Rows from block 8, named by matrix and row number. Each number is 50 + 12 x the weight over its row's rms, rounded and kept within 0 to 99. All counts start at 0. After the name is the row's rms in percent of the matrix's.
# conv: width-3 conv, dilation 2 (model.blocks.8.conv.weight, 128x128x3), inputs 32-63, a 3 kernel for each
conv.1 098:58 55 11 51 32 52 53 53 38 38 41 59 42 42 46 40 58 49 46 36 50 50 51 60 49 51 43 34 21 38 56 25 51 50 53 50 36 45 48 49 49 19 41 52 50 52 63 78 30 40 52 20 76 33 51 50 75 60 80 47 51 65 49 54 43 56 48 62 57 51 50 55 60 69 72 47 45 48 58 23 52 50 58 66 43 22 32 53 58 35 31 28 37 76 99 61
conv.2 099:25 55 57 52 50 48 41 28 47 42 44 74 51 55 73 36 54 51 38 38 37 60 52 50 60 53 43 54 35 51 24 53 57 32 39 41 45 73 65 62 48 57 62 56 45 60 68 80 47 62 56 55 52 46 61 39 50 74 59 53 50 41 48 55 49 23 53 69 48 64 53 51 63 30 40 38 70 49 53 53 27 51 50 48 41 71 12 63 46 54 51 45 49 49 56 60
conv.3 098:44 12 52 72 52 49 42 50 56 33 39 44 48 47 72 53 52 55 50 43 54 41 31 29 52 49 51 38 60 76 50 65 29 27 51 43 36 44 41 49 52 61 52 52 59 50 49 37 50 42 56 28 51 44 46 50 52 42 55 34 52 34 52 54 51 42 49 34 52 46 72 55 59 59 54 78 49 27 49 68 66 30 52 49 49 48 33 68 49 35 61 67 86 47 43 42
conv.4 098:53 50 52 61 82 72 47 33 49 61 56 58 61 31 19 50 41 44 50 47 67 43 53 52 52 49 49 64 48 22 44 56 44 53 51 45 48 20 51 41 24 43 47 43 51 52 37 56 45 49 50 51 31 50 42 36 82 50 52 46 42 50 49 38 52 47 49 38 74 54 51 38 35 49 41 36 21 45 50 47 45 51 50 60 48 43 70 35 49 67 43 44 49 71 68 42
conv.5 098:17 42 50 42 54 47 55 65 62 77 73 63 45 45 84 62 56 55 62 81 50 46 63 51 55 96 58 41 40 50 48 61 56 42 49 62 51 48 37 57 49 51 50 50 32 57 52 59 60 49 43 42 50 67 50 51 56 31 48 47 48 55 52 62 47 54 62 51 68 49 33 43 61 50 51 49 50 42 49 50 41 31 45 70 55 37 42 57 91 73 51 52 22 49 31 52
conv.6 091:36 35 48 46 23 19 53 45 76 58 79 52 56 43 44 53 36 25 60 82 72 50 63 64 46 44 44 47 29 41 44 52 31 58 49 48 51 53 57 48 49 35 47 48 51 43 52 51 63 74 50 50 59 49 50 44 56 43 59 78 38 35 50 52 40 34 49 44 66 42 50 80 61 52 86 42 43 50 56 36 42 57 42 48 50 50 33 54 54 38 51 64 56 42 28 33
conv.7 172:52 50 49 51 55 49 57 44 50 43 49 50 46 37 52 49 47 48 49 39 49 41 40 50 47 43 50 43 76 48 58 73 37 46 40 50 43 47 51 49 50 50 50 37 45 50 50 51 46 55 50 62 48 46 48 48 50 40 42 49 44 99 41 20 64 50 52 44 52 63 44 52 51 51 52 43 43 49 51 45 51 51 49 54 50 57 53 40 44 48 54 49 46 43 50 53
conv.8 099:24 24 25 28 38 51 46 41 38 62 50 52 33 31 38 36 38 51 58 50 46 54 50 51 64 50 44 44 43 46 51 55 40 58 63 43 61 44 62 34 27 50 33 53 51 62 49 60 59 71 62 27 50 57 45 49 54 49 34 53 50 54 65 67 79 48 55 50 46 59 49 61 50 61 54 49 42 59 45 56 71 61 51 50 49 35 62 35 67 53 44 56 72 37 42 51
conv.9 091:47 48 56 45 41 35 50 51 49 61 52 64 34 46 57 47 49 52 20 39 43 42 46 50 50 52 51 51 49 53 43 36 49 50 31 32 46 31 33 43 54 59 54 54 49 20 47 42 59 86 69 49 40 50 49 62 71 49 29 32 50 16 49 41 13 30 34 31 48 26 43 13 46 43 32 61 50 57 52 43 50 51 53 50 36 41 50 31 43 35 39 51 58 54 50 67
conv.10 097:62 36 46 53 46 52 52 74 39 48 21 52 57 51 51 48 35 38 50 50 47 50 60 74 59 39 52 55 67 62 43 57 52 45 52 53 55 53 63 44 49 75 51 53 65 55 44 46 50 52 51 59 46 52 50 48 52 47 51 49 47 50 48 64 80 61 51 43 41 54 57 48 64 45 50 54 38 52 63 57 49 50 47 42 59 41 56 50 32 50 50 50 56 49 66 49
conv.11 094:51 35 53 76 33 57 45 46 64 50 36 48 66 52 66 56 74 58 38 52 63 50 41 57 59 71 44 50 59 63 57 39 41 47 53 59 43 99 47 76 47 47 47 19 42 49 66 42 50 05 45 56 60 23 73 85 49 39 37 49 67 48 46 55 58 60 34 59 50 50 50 68 47 53 49 48 49 54 50 51 46 55 49 51 62 51 51 42 46 33 35 49 60 36 61 73
conv.12 098:48 80 50 54 45 50 63 47 38 58 50 48 45 55 69 53 61 54 77 54 60 50 57 62 53 48 53 47 36 50 55 50 68 51 43 50 49 37 46 61 48 67 63 58 26 62 49 38 58 71 54 31 51 50 70 57 43 55 71 47 51 51 60 68 46 53 49 47 52 46 54 41 51 46 49 47 49 51 44 73 51 33 60 50 49 55 73 62 81 54 43 35 37 60 63 41
conv.13 095:31 43 48 40 37 49 60 72 45 48 49 61 44 43 52 51 53 51 56 67 48 49 63 54 47 17 44 52 51 57 19 52 51 46 48 47 48 43 61 52 46 30 48 44 52 45 50 52 49 19 18 48 69 53 41 58 53 51 49 38 58 47 50 63 50 45 60 58 44 51 53 29 61 65 46 46 51 51 51 44 29 35 43 37 74 88 91 48 50 45 50 62 61 49 60 52
conv.14 093:41 47 57 52 43 58 38 49 47 57 52 50 56 48 51 62 51 74 53 50 27 66 43 05 66 20 30 72 69 83 45 39 29 41 45 65 36 34 37 68 63 48 30 52 86 39 30 45 52 28 43 34 46 49 49 60 51 52 54 62 55 49 35 50 53 41 50 63 32 49 54 50 51 51 60 56 50 50 39 43 75 37 31 19 47 54 37 48 48 49 48 50 50 50 54 45
conv.15 097:61 47 58 47 39 38 60 51 69 53 65 49 54 49 19 42 67 50 51 51 80 51 70 85 50 36 42 52 42 54 25 26 48 51 49 55 48 53 54 42 45 39 62 67 62 46 54 54 43 56 72 50 47 45 45 45 35 52 62 83 47 48 47 51 70 77 52 69 99 58 51 76 50 71 95 70 60 50 62 54 48 42 62 50 41 43 43 51 57 50 59 46 42 49 62 50
conv.16 099:52 45 52 44 50 42 39 22 54 45 49 47 58 59 58 52 50 44 59 37 35 34 37 44 46 50 47 49 48 47 29 34 45 47 48 50 60 64 53 50 60 70 84 56 56 67 52 51 53 53 50 53 59 68 40 49 32 50 44 48 62 80 50 42 73 52 35 48 50 49 30 57 60 71 68 42 50 47 40 26 55 44 65 46 56 41 50 49 36 38 37 56 76 65 99 64
conv.17 096:37 31 66 20 41 35 53 24 91 58 42 45 58 51 50 39 42 44 39 44 46 49 35 53 68 48 53 62 42 49 48 47 51 49 50 52 33 64 40 52 50 63 52 58 52 71 72 72 35 54 49 66 61 65 49 28 48 69 54 50 49 59 41 47 60 29 66 48 42 55 74 54 49 79 54 45 22 52 49 48 57 47 44 48 38 22 32 35 51 45 46 66 49 28 49 36
conv.18 097:51 43 29 51 56 43 53 65 52 47 48 42 49 45 59 52 35 42 48 50 22 44 57 44 50 53 43 62 18 41 38 50 50 49 52 75 49 33 44 59 51 42 46 46 84 44 53 45 38 44 70 51 48 52 62 52 55 44 57 90 56 22 56 51 21 49 45 47 31 51 43 49 61 49 73 50 67 47 43 51 54 50 40 22 52 67 50 48 48 34 50 49 51 52 50 68
conv.19 098:31 49 43 68 55 47 75 78 62 45 46 25 46 38 77 51 50 32 29 59 52 49 55 50 52 62 50 43 60 28 35 42 57 57 68 46 41 59 59 52 64 55 48 46 56 51 47 58 51 46 52 75 48 50 50 70 30 35 57 67 43 53 49 46 50 35 51 44 39 39 55 62 30 48 43 51 50 67 52 50 46 56 50 27 39 53 61 32 56 32 53 63 53 53 48 51
conv.20 097:37 67 67 50 63 47 49 46 48 50 56 41 59 50 62 44 74 83 53 54 53 54 43 41 53 51 57 25 31 23 51 39 48 45 50 09 63 50 50 65 57 62 51 51 54 33 52 59 52 39 56 50 39 21 61 66 52 26 42 49 48 49 32 49 19 51 53 80 72 49 60 49 54 54 45 49 51 73 49 41 50 50 35 46 59 53 45 48 49 59 55 52 49 50 76 47
conv.21 097:42 38 38 76 60 31 47 50 49 73 43 39 55 43 53 36 33 73 50 49 42 53 20 49 40 55 58 63 55 26 46 50 46 31 57 56 55 51 67 45 35 73 48 75 67 57 44 36 49 36 45 57 63 62 53 47 56 36 52 62 61 55 58 52 55 52 46 51 74 84 76 52 56 76 65 51 37 61 28 48 18 51 52 46 50 40 70 41 52 34 44 42 47 52 37 51
conv.22 098:64 59 50 64 57 56 50 52 65 31 47 51 30 47 51 49 48 65 42 42 54 51 51 83 73 71 51 52 73 77 47 43 42 67 50 65 65 53 50 58 59 16 54 49 54 49 37 36 57 43 50 61 44 17 51 43 53 49 52 55 41 50 60 39 55 64 49 45 56 49 63 68 38 50 56 77 85 51 57 52 66 59 51 61 44 38 31 67 51 60 43 51 40 33 49 40
conv.23 169:47 44 54 50 50 50 52 54 51 47 49 46 53 50 49 51 43 51 55 48 46 51 51 51 49 47 48 50 50 58 46 82 50 57 51 49 54 41 50 55 47 52 56 54 51 48 51 53 50 49 48 54 52 47 46 49 52 51 54 59 31 99 40 37 35 48 52 51 54 51 50 48 41 47 50 46 39 50 57 50 43 48 45 50 50 54 50 55 49 50 50 49 46 50 52 50
conv.24 099:41 47 49 56 40 61 73 99 49 32 65 45 46 43 45 33 51 56 30 53 54 52 44 51 41 46 50 51 44 52 10 48 57 53 44 62 55 41 45 49 51 46 27 46 26 51 49 59 69 67 68 48 22 48 34 48 33 21 51 50 60 49 55 54 47 62 25 49 51 53 49 57 48 47 64 49 47 73 50 35 38 45 44 50 55 39 50 35 50 53 52 51 22 28 43 52
conv.25 158:48 28 48 51 56 51 49 34 53 48 57 50 51 56 52 49 60 46 48 46 50 50 43 57 48 53 50 45 52 48 54 49 38 53 49 49 48 50 63 59 52 54 47 50 50 52 50 50 51 50 50 51 49 50 51 51 52 50 50 51 48 64 00 45 71 44 48 47 50 49 46 59 49 59 55 50 53 49 50 44 51 55 43 52 53 50 52 49 51 50 48 50 50 52 51 47
conv.26 099:47 35 42 55 75 60 42 52 47 55 63 52 35 57 55 51 53 50 38 48 50 51 41 52 60 11 48 49 52 72 50 47 53 53 65 55 63 39 49 58 48 50 51 58 46 58 49 50 63 52 34 65 52 71 59 45 50 57 57 75 45 47 42 47 40 65 48 55 51 61 41 34 47 34 20 51 48 31 39 51 76 18 50 35 47 52 10 47 71 87 44 50 37 60 47 50
conv.27 093:29 18 56 50 55 48 57 57 52 81 56 78 60 58 44 46 52 68 58 50 79 34 50 48 60 58 48 45 49 66 49 66 47 56 66 50 52 99 62 57 66 53 53 47 62 22 47 46 23 37 25 48 73 48 47 35 37 63 52 26 48 27 45 57 27 51 54 76 50 47 50 35 54 64 45 51 49 44 46 49 29 78 60 37 50 51 55 73 71 64 72 50 44 36 42 40
conv.28 096:50 62 58 50 22 50 47 42 45 35 49 51 62 14 39 62 39 48 30 39 45 48 36 25 53 26 47 74 68 48 47 42 27 50 44 22 48 60 57 38 38 37 58 51 46 52 39 21 36 32 47 58 38 30 49 45 51 39 57 48 49 74 58 51 46 40 38 41 55 44 43 51 28 70 61 64 43 45 27 25 26 65 39 36 25 66 65 47 44 38 42 50 51 85 71 57
conv.29 093:54 54 53 42 45 50 48 77 46 48 29 37 74 49 51 45 24 31 53 52 49 46 83 69 47 62 48 65 53 54 76 56 48 44 45 55 44 59 52 50 35 21 48 45 72 47 48 51 53 26 50 29 32 49 55 56 41 68 52 48 49 49 49 59 52 52 51 50 69 56 64 51 39 50 32 32 69 46 50 45 51 66 67 53 51 39 50 53 55 60 53 51 67 63 44 42
conv.30 112:66 34 46 47 46 47 42 43 50 46 49 51 52 43 39 48 41 70 63 39 43 54 65 50 51 50 43 53 49 49 59 58 27 49 51 55 51 50 51 52 52 45 63 50 54 56 58 51 57 56 46 46 49 48 45 52 52 49 35 47 52 52 05 53 55 62 55 43 64 51 22 55 61 63 51 46 50 65 51 50 62 48 60 49 42 51 47 54 51 54 56 51 57 54 66 61
conv.31 101:45 29 51 64 29 52 56 46 52 38 10 53 52 44 62 28 35 51 73 50 50 46 50 67 48 46 50 46 20 51 37 54 45 47 55 53 49 56 42 53 31 50 48 50 45 53 47 51 38 33 45 66 46 52 67 50 53 64 51 45 50 45 66 56 47 42 55 44 54 61 80 45 54 64 49 26 50 50 49 56 46 54 54 49 47 63 60 46 45 49 45 50 53 54 58 49
conv.32 098:50 66 55 41 77 66 36 27 50 55 39 26 50 48 37 61 46 49 58 80 47 41 52 49 49 50 48 54 19 57 46 40 37 34 43 63 50 60 50 51 37 48 48 72 53 51 61 57 50 35 58 58 41 38 54 65 48 45 43 50 43 39 48 49 21 36 43 46 30 40 43 49 49 27 47 50 50 50 58 51 96 56 50 30 50 79 60 56 49 47 57 50 43 46 51 43
conv.33 097:48 45 50 48 56 53 43 59 53 48 45 19 42 33 50 34 43 63 48 55 70 44 39 56 52 39 65 56 40 50 41 50 51 50 49 28 50 32 49 42 35 63 49 52 80 56 53 50 52 51 26 23 73 88 50 49 51 47 44 34 59 36 47 49 52 46 55 51 63 51 68 46 44 37 49 50 52 49 54 65 34 43 41 54 66 47 42 50 49 40 48 55 40 61 49 67
conv.34 101:22 16 48 56 37 51 45 65 41 60 49 49 49 47 32 40 22 44 56 85 65 51 48 49 68 47 43 42 28 56 49 43 48 65 70 89 37 46 42 55 48 41 54 67 49 43 48 50 66 65 58 66 38 41 55 46 51 48 66 58 60 34 41 56 53 36 47 38 39 72 68 64 60 52 42 53 45 52 26 43 65 48 47 43 58 91 51 58 51 50 39 37 39 72 51 34
conv.35 103:42 75 63 40 53 49 30 54 34 38 46 44 63 48 39 50 51 43 49 54 67 47 51 53 61 49 89 86 63 49 48 70 50 36 40 60 58 53 57 50 50 59 43 48 72 60 66 56 45 55 50 60 31 29 69 79 51 66 37 28 50 39 55 48 67 53 54 40 50 41 42 43 49 24 48 20 39 52 63 56 32 66 42 57 68 50 63 49 50 56 48 54 51 65 32 45
conv.36 098:49 45 51 51 41 47 49 56 50 34 40 47 56 43 66 48 61 64 52 55 51 47 77 52 50 60 43 65 42 51 50 46 42 57 61 57 55 47 50 43 45 49 48 51 51 50 52 58 50 56 57 51 51 39 57 52 64 47 39 46 61 43 54 69 49 84 50 65 50 45 47 45 43 31 45 61 63 50 44 21 48 46 52 43 48 53 41 50 49 48 12 13 00 52 59 39
conv.37 124:58 31 49 59 54 57 37 48 54 49 51 57 41 35 43 44 48 57 58 50 51 56 50 46 49 63 61 51 53 48 50 72 50 30 60 53 46 48 56 50 52 41 31 41 48 49 51 49 50 56 50 58 71 56 45 50 51 54 44 40 36 76 48 50 47 55 69 55 48 61 52 54 46 41 56 50 54 49 55 45 56 44 55 53 56 51 49 52 41 50 40 49 58 51 49 51
conv.38 099:42 41 52 54 76 68 50 50 33 50 46 68 56 47 25 41 52 61 41 46 42 48 46 46 60 50 57 66 48 44 64 55 50 36 65 43 50 58 62 38 37 42 47 65 45 66 47 23 48 49 67 45 45 50 52 44 47 53 35 42 47 48 51 69 49 46 43 46 40 49 50 38 37 36 48 49 54 49 60 43 41 64 59 49 65 50 39 34 63 31 36 47 54 48 40 47
conv.39 096:58 49 51 51 18 69 50 26 61 51 61 47 44 40 29 48 51 41 49 36 49 69 49 50 60 53 73 51 21 51 51 37 50 48 48 56 67 37 46 50 52 39 52 51 43 63 63 64 42 25 29 38 50 49 54 39 48 49 70 44 43 51 42 49 47 28 56 57 52 50 55 60 63 82 51 37 50 66 48 06 50 51 50 39 50 26 55 54 13 48 51 45 44 39 56 43
conv.40 100:50 52 49 44 43 53 54 46 48 57 57 47 36 73 85 60 21 62 53 37 48 50 39 40 50 17 16 59 49 51 46 51 56 37 48 38 49 38 45 44 84 72 56 42 57 50 66 55 32 67 78 61 62 59 51 50 50 41 69 71 54 42 56 50 69 57 53 48 68 51 52 54 50 63 65 60 33 43 55 50 48 48 33 50 50 52 59 48 48 49 50 65 51 56 37 40
conv.41 103:49 54 50 48 63 64 48 48 48 31 49 49 69 43 43 46 46 38 46 46 70 51 54 50 33 51 71 62 62 53 50 43 47 69 50 55 39 51 55 36 43 32 55 31 56 32 48 47 50 49 46 53 39 51 43 59 57 34 48 69 47 60 48 63 45 53 26 41 61 55 45 63 33 54 50 44 58 55 51 59 53 32 64 55 49 55 45 56 69 57 21 34 54 38 47 56
conv.42 097:42 32 31 48 54 57 43 25 55 46 84 46 65 76 48 39 64 69 59 45 52 45 49 50 52 25 59 42 52 39 55 56 63 52 70 50 47 28 37 30 46 44 47 26 46 64 68 46 57 59 43 52 38 58 62 50 68 58 08 52 43 39 38 52 42 50 38 59 53 50 39 54 45 33 26 29 68 52 47 44 51 67 63 51 56 39 46 56 31 48 48 48 56 59 23 53
conv.43 094:49 47 31 55 45 54 58 51 63 54 44 24 43 40 30 54 44 48 66 69 58 43 86 88 42 60 54 65 19 46 53 61 38 31 51 49 51 47 43 45 57 47 50 31 71 69 76 58 62 49 47 28 48 46 40 43 17 63 49 65 30 29 60 49 49 31 50 71 74 71 66 56 45 47 50 50 51 56 48 32 32 51 59 21 52 68 50 57 53 31 62 51 95 65 40 38
conv.44 099:47 69 53 48 53 57 44 40 54 54 42 52 44 53 52 51 54 42 44 47 51 50 71 41 60 48 40 40 31 23 54 37 40 63 49 38 45 52 55 55 54 66 54 56 38 47 27 50 54 72 78 41 39 53 47 50 50 57 56 53 50 50 57 54 52 37 67 47 28 56 36 38 53 48 37 50 50 56 46 76 64 46 35 55 58 47 42 50 56 67 43 45 54 35 40 47
conv.45 094:38 52 59 65 43 36 52 46 55 50 48 50 67 33 45 51 50 35 32 69 48 51 49 49 49 50 51 51 48 65 76 48 68 58 55 78 42 52 50 58 55 42 52 48 46 57 58 54 55 61 46 72 60 31 32 40 28 50 50 51 40 27 50 48 43 49 33 52 61 49 67 46 50 46 51 45 61 71 39 49 37 58 50 52 34 62 52 53 45 47 51 63 41 57 41 54
conv.46 096:51 52 44 49 64 49 62 50 54 66 70 48 45 47 53 51 50 81 74 82 53 90 92 47 50 57 67 48 47 67 47 53 66 35 44 62 51 29 37 54 76 61 35 44 56 47 60 48 53 96 68 58 39 60 37 47 48 45 37 43 44 32 40 50 49 49 67 54 56 47 49 58 54 33 54 50 50 48 37 51 54 54 73 70 45 42 47 55 42 73 66 75 57 47 54 39
conv.47 097:49 92 46 60 54 33 27 31 74 45 30 45 69 44 49 43 56 64 51 51 55 55 40 54 52 66 35 36 69 39 50 50 22 44 54 64 54 45 56 63 51 59 19 46 41 43 63 49 48 46 33 51 60 69 52 54 50 61 53 61 51 51 53 58 48 46 64 52 51 24 19 51 49 51 59 50 49 50 49 57 38 50 48 38 53 35 60 46 42 51 63 69 53 99 99 49
conv.48 100:48 63 78 49 31 43 48 48 46 58 85 44 48 58 51 51 65 54 33 42 51 50 40 49 48 51 27 63 50 62 46 46 51 49 53 50 39 27 50 42 43 40 44 47 48 74 54 47 45 56 50 03 11 46 66 65 47 48 39 39 55 40 52 51 54 50 19 49 74 57 49 36 49 32 73 42 59 39 59 82 45 60 55 47 59 55 70 51 17 45 46 50 42 51 25 36
conv.49 101:46 43 55 40 56 66 49 50 49 74 59 64 46 41 64 48 31 62 50 52 51 42 48 50 50 50 51 44 51 54 26 65 68 54 44 33 52 31 47 36 48 50 40 54 36 50 58 36 51 51 61 29 21 51 70 79 52 56 53 36 46 52 42 61 73 49 28 46 48 50 66 52 66 51 51 56 46 82 48 55 51 59 55 49 36 51 42 44 52 41 20 36 41 40 47 59
conv.50 096:48 57 58 61 48 51 51 64 33 47 52 55 33 50 49 52 51 49 45 51 51 51 64 49 42 83 62 58 41 49 56 51 59 59 55 49 58 82 45 35 43 51 37 53 69 60 46 52 34 31 36 51 58 56 45 52 59 51 26 55 38 74 64 18 49 46 42 53 63 60 43 24 52 42 42 75 86 59 52 49 73 61 49 44 53 40 50 41 29 64 31 62 54 51 59 58
conv.51 093:69 33 45 39 32 16 45 48 46 49 26 42 41 46 57 47 50 54 49 49 62 50 51 46 51 61 48 50 45 34 49 50 49 50 53 55 48 49 61 29 31 65 54 78 55 31 58 53 46 22 27 50 40 26 47 36 41 85 56 45 63 64 46 49 44 68 33 11 52 40 75 41 66 50 38 60 44 51 51 30 39 37 49 50 40 52 62 46 34 50 50 50 47 58 38 50
conv.52 092:49 50 50 40 52 50 82 53 45 40 49 51 75 65 51 65 63 48 61 43 51 46 30 04 51 23 49 39 43 71 52 55 43 48 39 46 52 53 49 46 55 47 50 51 67 52 58 63 57 58 51 66 59 52 40 67 99 56 42 56 31 74 50 48 49 58 65 24 33 58 51 64 57 33 33 51 56 66 65 36 60 42 58 37 43 41 41 50 71 47 70 52 21 47 60 48
conv.53 104:53 75 50 51 50 62 49 60 38 40 46 46 54 57 40 47 58 57 44 47 43 49 49 52 50 51 50 23 20 51 33 57 49 52 50 55 63 57 45 56 75 52 27 37 50 35 45 38 49 62 49 49 39 55 54 50 48 51 45 48 52 57 50 41 76 58 40 54 38 58 46 30 35 38 40 51 26 54 32 44 53 70 57 49 33 40 55 68 51 65 14 50 19 52 32 56
conv.54 098:54 38 45 30 53 54 48 41 18 55 63 57 51 28 38 47 48 49 50 47 77 74 62 44 55 57 57 65 56 54 44 45 42 30 37 28 45 59 68 52 29 37 49 42 57 34 29 14 51 41 52 28 34 34 52 54 53 50 22 50 71 77 52 48 49 48 47 41 27 43 41 51 53 55 45 50 58 54 42 45 52 29 60 49 31 47 54 31 50 42 27 35 30 75 68 50
conv.55 099:49 56 63 36 54 34 48 50 48 52 50 44 48 47 49 29 44 48 61 49 37 30 25 56 50 50 53 58 75 66 38 53 57 63 58 55 51 42 46 56 45 56 53 53 38 68 57 92 48 40 42 35 52 56 47 53 53 51 68 56 45 34 72 21 52 87 67 54 49 51 49 56 37 15 47 45 68 79 50 53 50 20 45 60 53 52 38 49 45 63 50 55 78 33 57 64
conv.56 112:51 74 48 34 52 38 38 48 44 60 48 47 57 35 66 45 41 45 50 68 54 47 46 80 57 49 45 55 46 50 38 47 47 49 49 48 55 42 49 48 60 34 40 41 62 52 45 47 48 49 58 52 28 49 45 61 49 49 46 51 34 83 52 24 62 56 50 52 51 35 43 55 51 49 52 61 44 38 63 49 67 49 51 48 49 41 57 48 62 50 51 51 62 61 56 64
conv.57 093:63 47 48 52 60 44 44 41 54 43 58 46 34 54 62 52 61 48 47 54 51 47 33 48 44 35 52 44 50 49 36 59 48 35 43 23 51 49 68 45 36 50 52 52 45 48 44 47 35 46 47 54 53 48 60 41 19 39 49 67 64 48 51 53 50 41 43 61 50 53 49 51 47 64 74 56 43 31 38 51 46 53 61 36 50 82 63 67 54 56 65 51 49 50 49 48
conv.58 099:58 46 07 57 60 52 51 32 49 54 60 30 41 59 14 52 61 42 40 69 53 62 44 50 75 52 49 60 61 67 45 50 49 66 59 47 48 46 50 34 33 24 63 62 73 52 37 53 51 49 64 21 41 55 55 46 50 53 71 61 50 49 51 52 48 20 51 50 27 71 50 58 51 49 46 52 55 51 57 50 54 65 47 46 58 52 51 60 50 39 50 50 50 55 54 52
conv.59 098:51 51 49 28 52 38 37 48 50 21 38 50 50 55 49 47 49 54 50 75 53 64 39 52 76 57 57 21 39 47 38 39 43 47 49 50 46 51 48 76 48 36 54 49 56 50 45 56 60 63 44 49 51 67 52 62 41 57 44 48 49 71 38 51 46 43 72 65 64 49 62 50 51 54 48 50 52 60 67 54 51 52 54 53 46 49 50 51 58 51 16 52 49 32 32 59
conv.60 098:60 49 48 45 25 54 39 34 58 49 66 94 52 54 64 42 44 71 45 44 27 35 51 53 42 53 52 39 38 44 55 51 56 16 47 52 69 36 55 47 64 51 35 45 51 45 50 52 35 67 63 47 59 54 33 52 54 43 53 42 48 55 57 35 50 50 46 59 49 31 20 47 46 47 43 35 51 54 58 57 54 49 53 46 52 50 42 61 45 46 37 50 47 54 66 51
conv.61 098:30 57 57 59 34 40 54 55 47 72 66 45 51 63 78 52 34 50 32 50 49 47 40 43 53 31 50 55 50 47 62 65 50 56 47 32 52 49 59 35 26 17 27 37 49 59 55 49 58 49 49 35 42 50 54 51 63 35 63 64 58 46 50 57 50 52 50 50 56 48 35 39 50 34 49 62 31 57 49 56 50 31 49 46 37 54 60 46 48 53 56 54 59 79 62 56
conv.62 097:51 51 57 51 58 69 51 53 31 52 49 50 50 57 31 80 52 60 60 48 49 76 50 50 58 57 54 57 48 62 57 65 50 42 50 59 54 52 53 76 64 46 43 43 62 39 54 53 45 41 53 50 72 30 49 50 46 48 64 38 40 47 46 50 42 47 47 48 51 41 57 48 32 50 40 79 50 60 54 63 38 25 39 51 15 22 24 53 63 51 18 41 66 49 75 63
conv.63 094:49 51 66 54 54 65 74 57 24 55 36 50 37 52 45 33 47 61 42 50 54 68 64 53 59 51 61 47 56 45 58 49 50 50 48 53 48 72 48 17 27 63 49 51 51 47 59 45 45 39 57 70 50 54 42 37 54 39 43 50 54 48 39 51 50 31 45 57 65 46 36 49 55 22 48 78 67 79 63 84 56 46 63 51 34 58 40 49 47 27 56 56 32 39 39 53
conv.64 099:53 48 73 57 67 62 51 59 63 51 41 25 54 37 43 54 49 53 39 52 54 52 50 27 59 48 51 56 43 43 30 40 13 53 59 51 54 52 50 49 71 43 33 33 27 39 51 47 49 48 40 27 49 50 38 63 53 51 54 73 51 40 51 55 43 27 49 41 61 50 50 41 57 51 70 64 53 28 38 66 58 49 52 49 46 55 54 59 64 52 43 41 46 51 37 50
conv.65 103:48 62 69 51 42 58 38 58 66 51 56 47 63 49 49 60 45 47 63 49 65 57 51 50 53 43 52 43 64 58 46 48 45 46 56 66 68 46 67 47 53 38 47 46 51 42 61 29 47 61 55 25 45 37 48 37 46 46 47 50 51 17 52 48 20 72 56 50 09 51 57 42 54 11 49 48 51 61 44 55 37 50 49 42 48 53 39 52 55 51 66 55 36 56 40 57
conv.66 096:55 55 50 50 55 48 55 49 55 54 47 42 41 50 53 50 48 49 55 63 51 49 56 55 51 48 51 38 51 56 47 52 49 46 51 50 67 49 43 30 50 49 37 56 97 45 67 60 58 48 54 48 39 63 45 55 47 41 16 53 56 38 48 48 33 18 38 49 51 48 50 51 50 40 71 53 53 55 46 54 44 48 51 49 39 39 29 44 42 38 47 48 63 57 50 49
conv.67 099:50 35 45 48 58 51 30 18 60 48 61 49 37 51 64 49 55 46 53 51 50 55 57 47 60 53 34 40 38 48 42 51 67 76 51 36 45 58 67 45 37 47 33 52 22 58 50 33 56 52 38 37 41 59 51 39 18 46 48 56 38 42 63 48 50 46 59 42 32 54 55 52 55 55 60 44 57 62 52 74 50 51 59 36 39 51 30 49 71 20 45 41 46 28 35 57
conv.68 096:50 39 72 56 49 63 39 61 31 52 55 46 44 37 36 57 50 62 43 74 56 48 52 46 41 43 77 37 49 56 29 40 39 30 53 51 59 51 44 50 36 56 44 62 80 24 61 77 39 63 45 56 44 53 40 47 41 36 55 51 57 54 43 63 47 53 59 58 35 52 59 43 52 46 46 52 51 50 50 38 43 46 22 45 50 66 69 32 42 50 34 67 49 65 50 53
conv.69 114:51 80 55 50 47 53 43 15 50 43 39 47 57 24 35 56 57 53 34 46 43 48 45 50 52 44 49 46 53 50 51 44 27 46 47 37 35 50 54 32 66 41 50 75 49 54 50 52 50 49 50 49 63 63 48 50 49 61 53 35 49 48 26 33 25 72 50 49 52 49 68 51 47 65 39 58 46 50 38 49 57 58 49 57 57 51 65 45 37 38 49 48 49 49 51 57
conv.70 092:73 60 56 55 53 59 56 62 64 67 67 60 44 45 48 39 28 50 53 58 57 98 76 35 61 76 42 16 43 63 53 45 42 50 49 50 57 54 61 51 48 45 53 48 51 50 50 36 27 54 37 15 55 45 46 43 55 53 46 58 71 51 51 43 51 49 37 46 40 48 50 46 47 43 49 73 68 48 23 44 51 25 50 67 55 42 59 34 46 47 51 51 50 44 51 58
conv.71 097:50 51 51 68 52 52 49 50 49 49 38 61 53 38 38 55 58 49 66 48 57 41 32 33 48 72 46 55 39 53 44 73 45 69 46 50 50 45 72 51 50 49 66 60 72 49 55 36 42 48 56 50 60 64 58 47 49 36 32 71 49 56 70 48 49 36 47 27 46 63 63 58 44 48 49 43 73 51 45 58 50 49 02 50 50 44 52 45 42 33 34 49 59 48 51 62
conv.72 102:42 64 55 60 51 58 42 47 15 49 43 51 56 63 36 46 47 52 52 34 40 25 49 55 53 48 56 34 30 47 51 71 41 56 47 26 55 37 43 49 44 22 76 49 52 28 40 48 46 48 23 47 56 50 43 37 42 53 48 54 34 54 46 22 59 41 32 28 49 46 49 34 55 33 53 56 48 56 67 52 61 44 56 57 50 42 54 53 51 39 57 49 52 58 31 41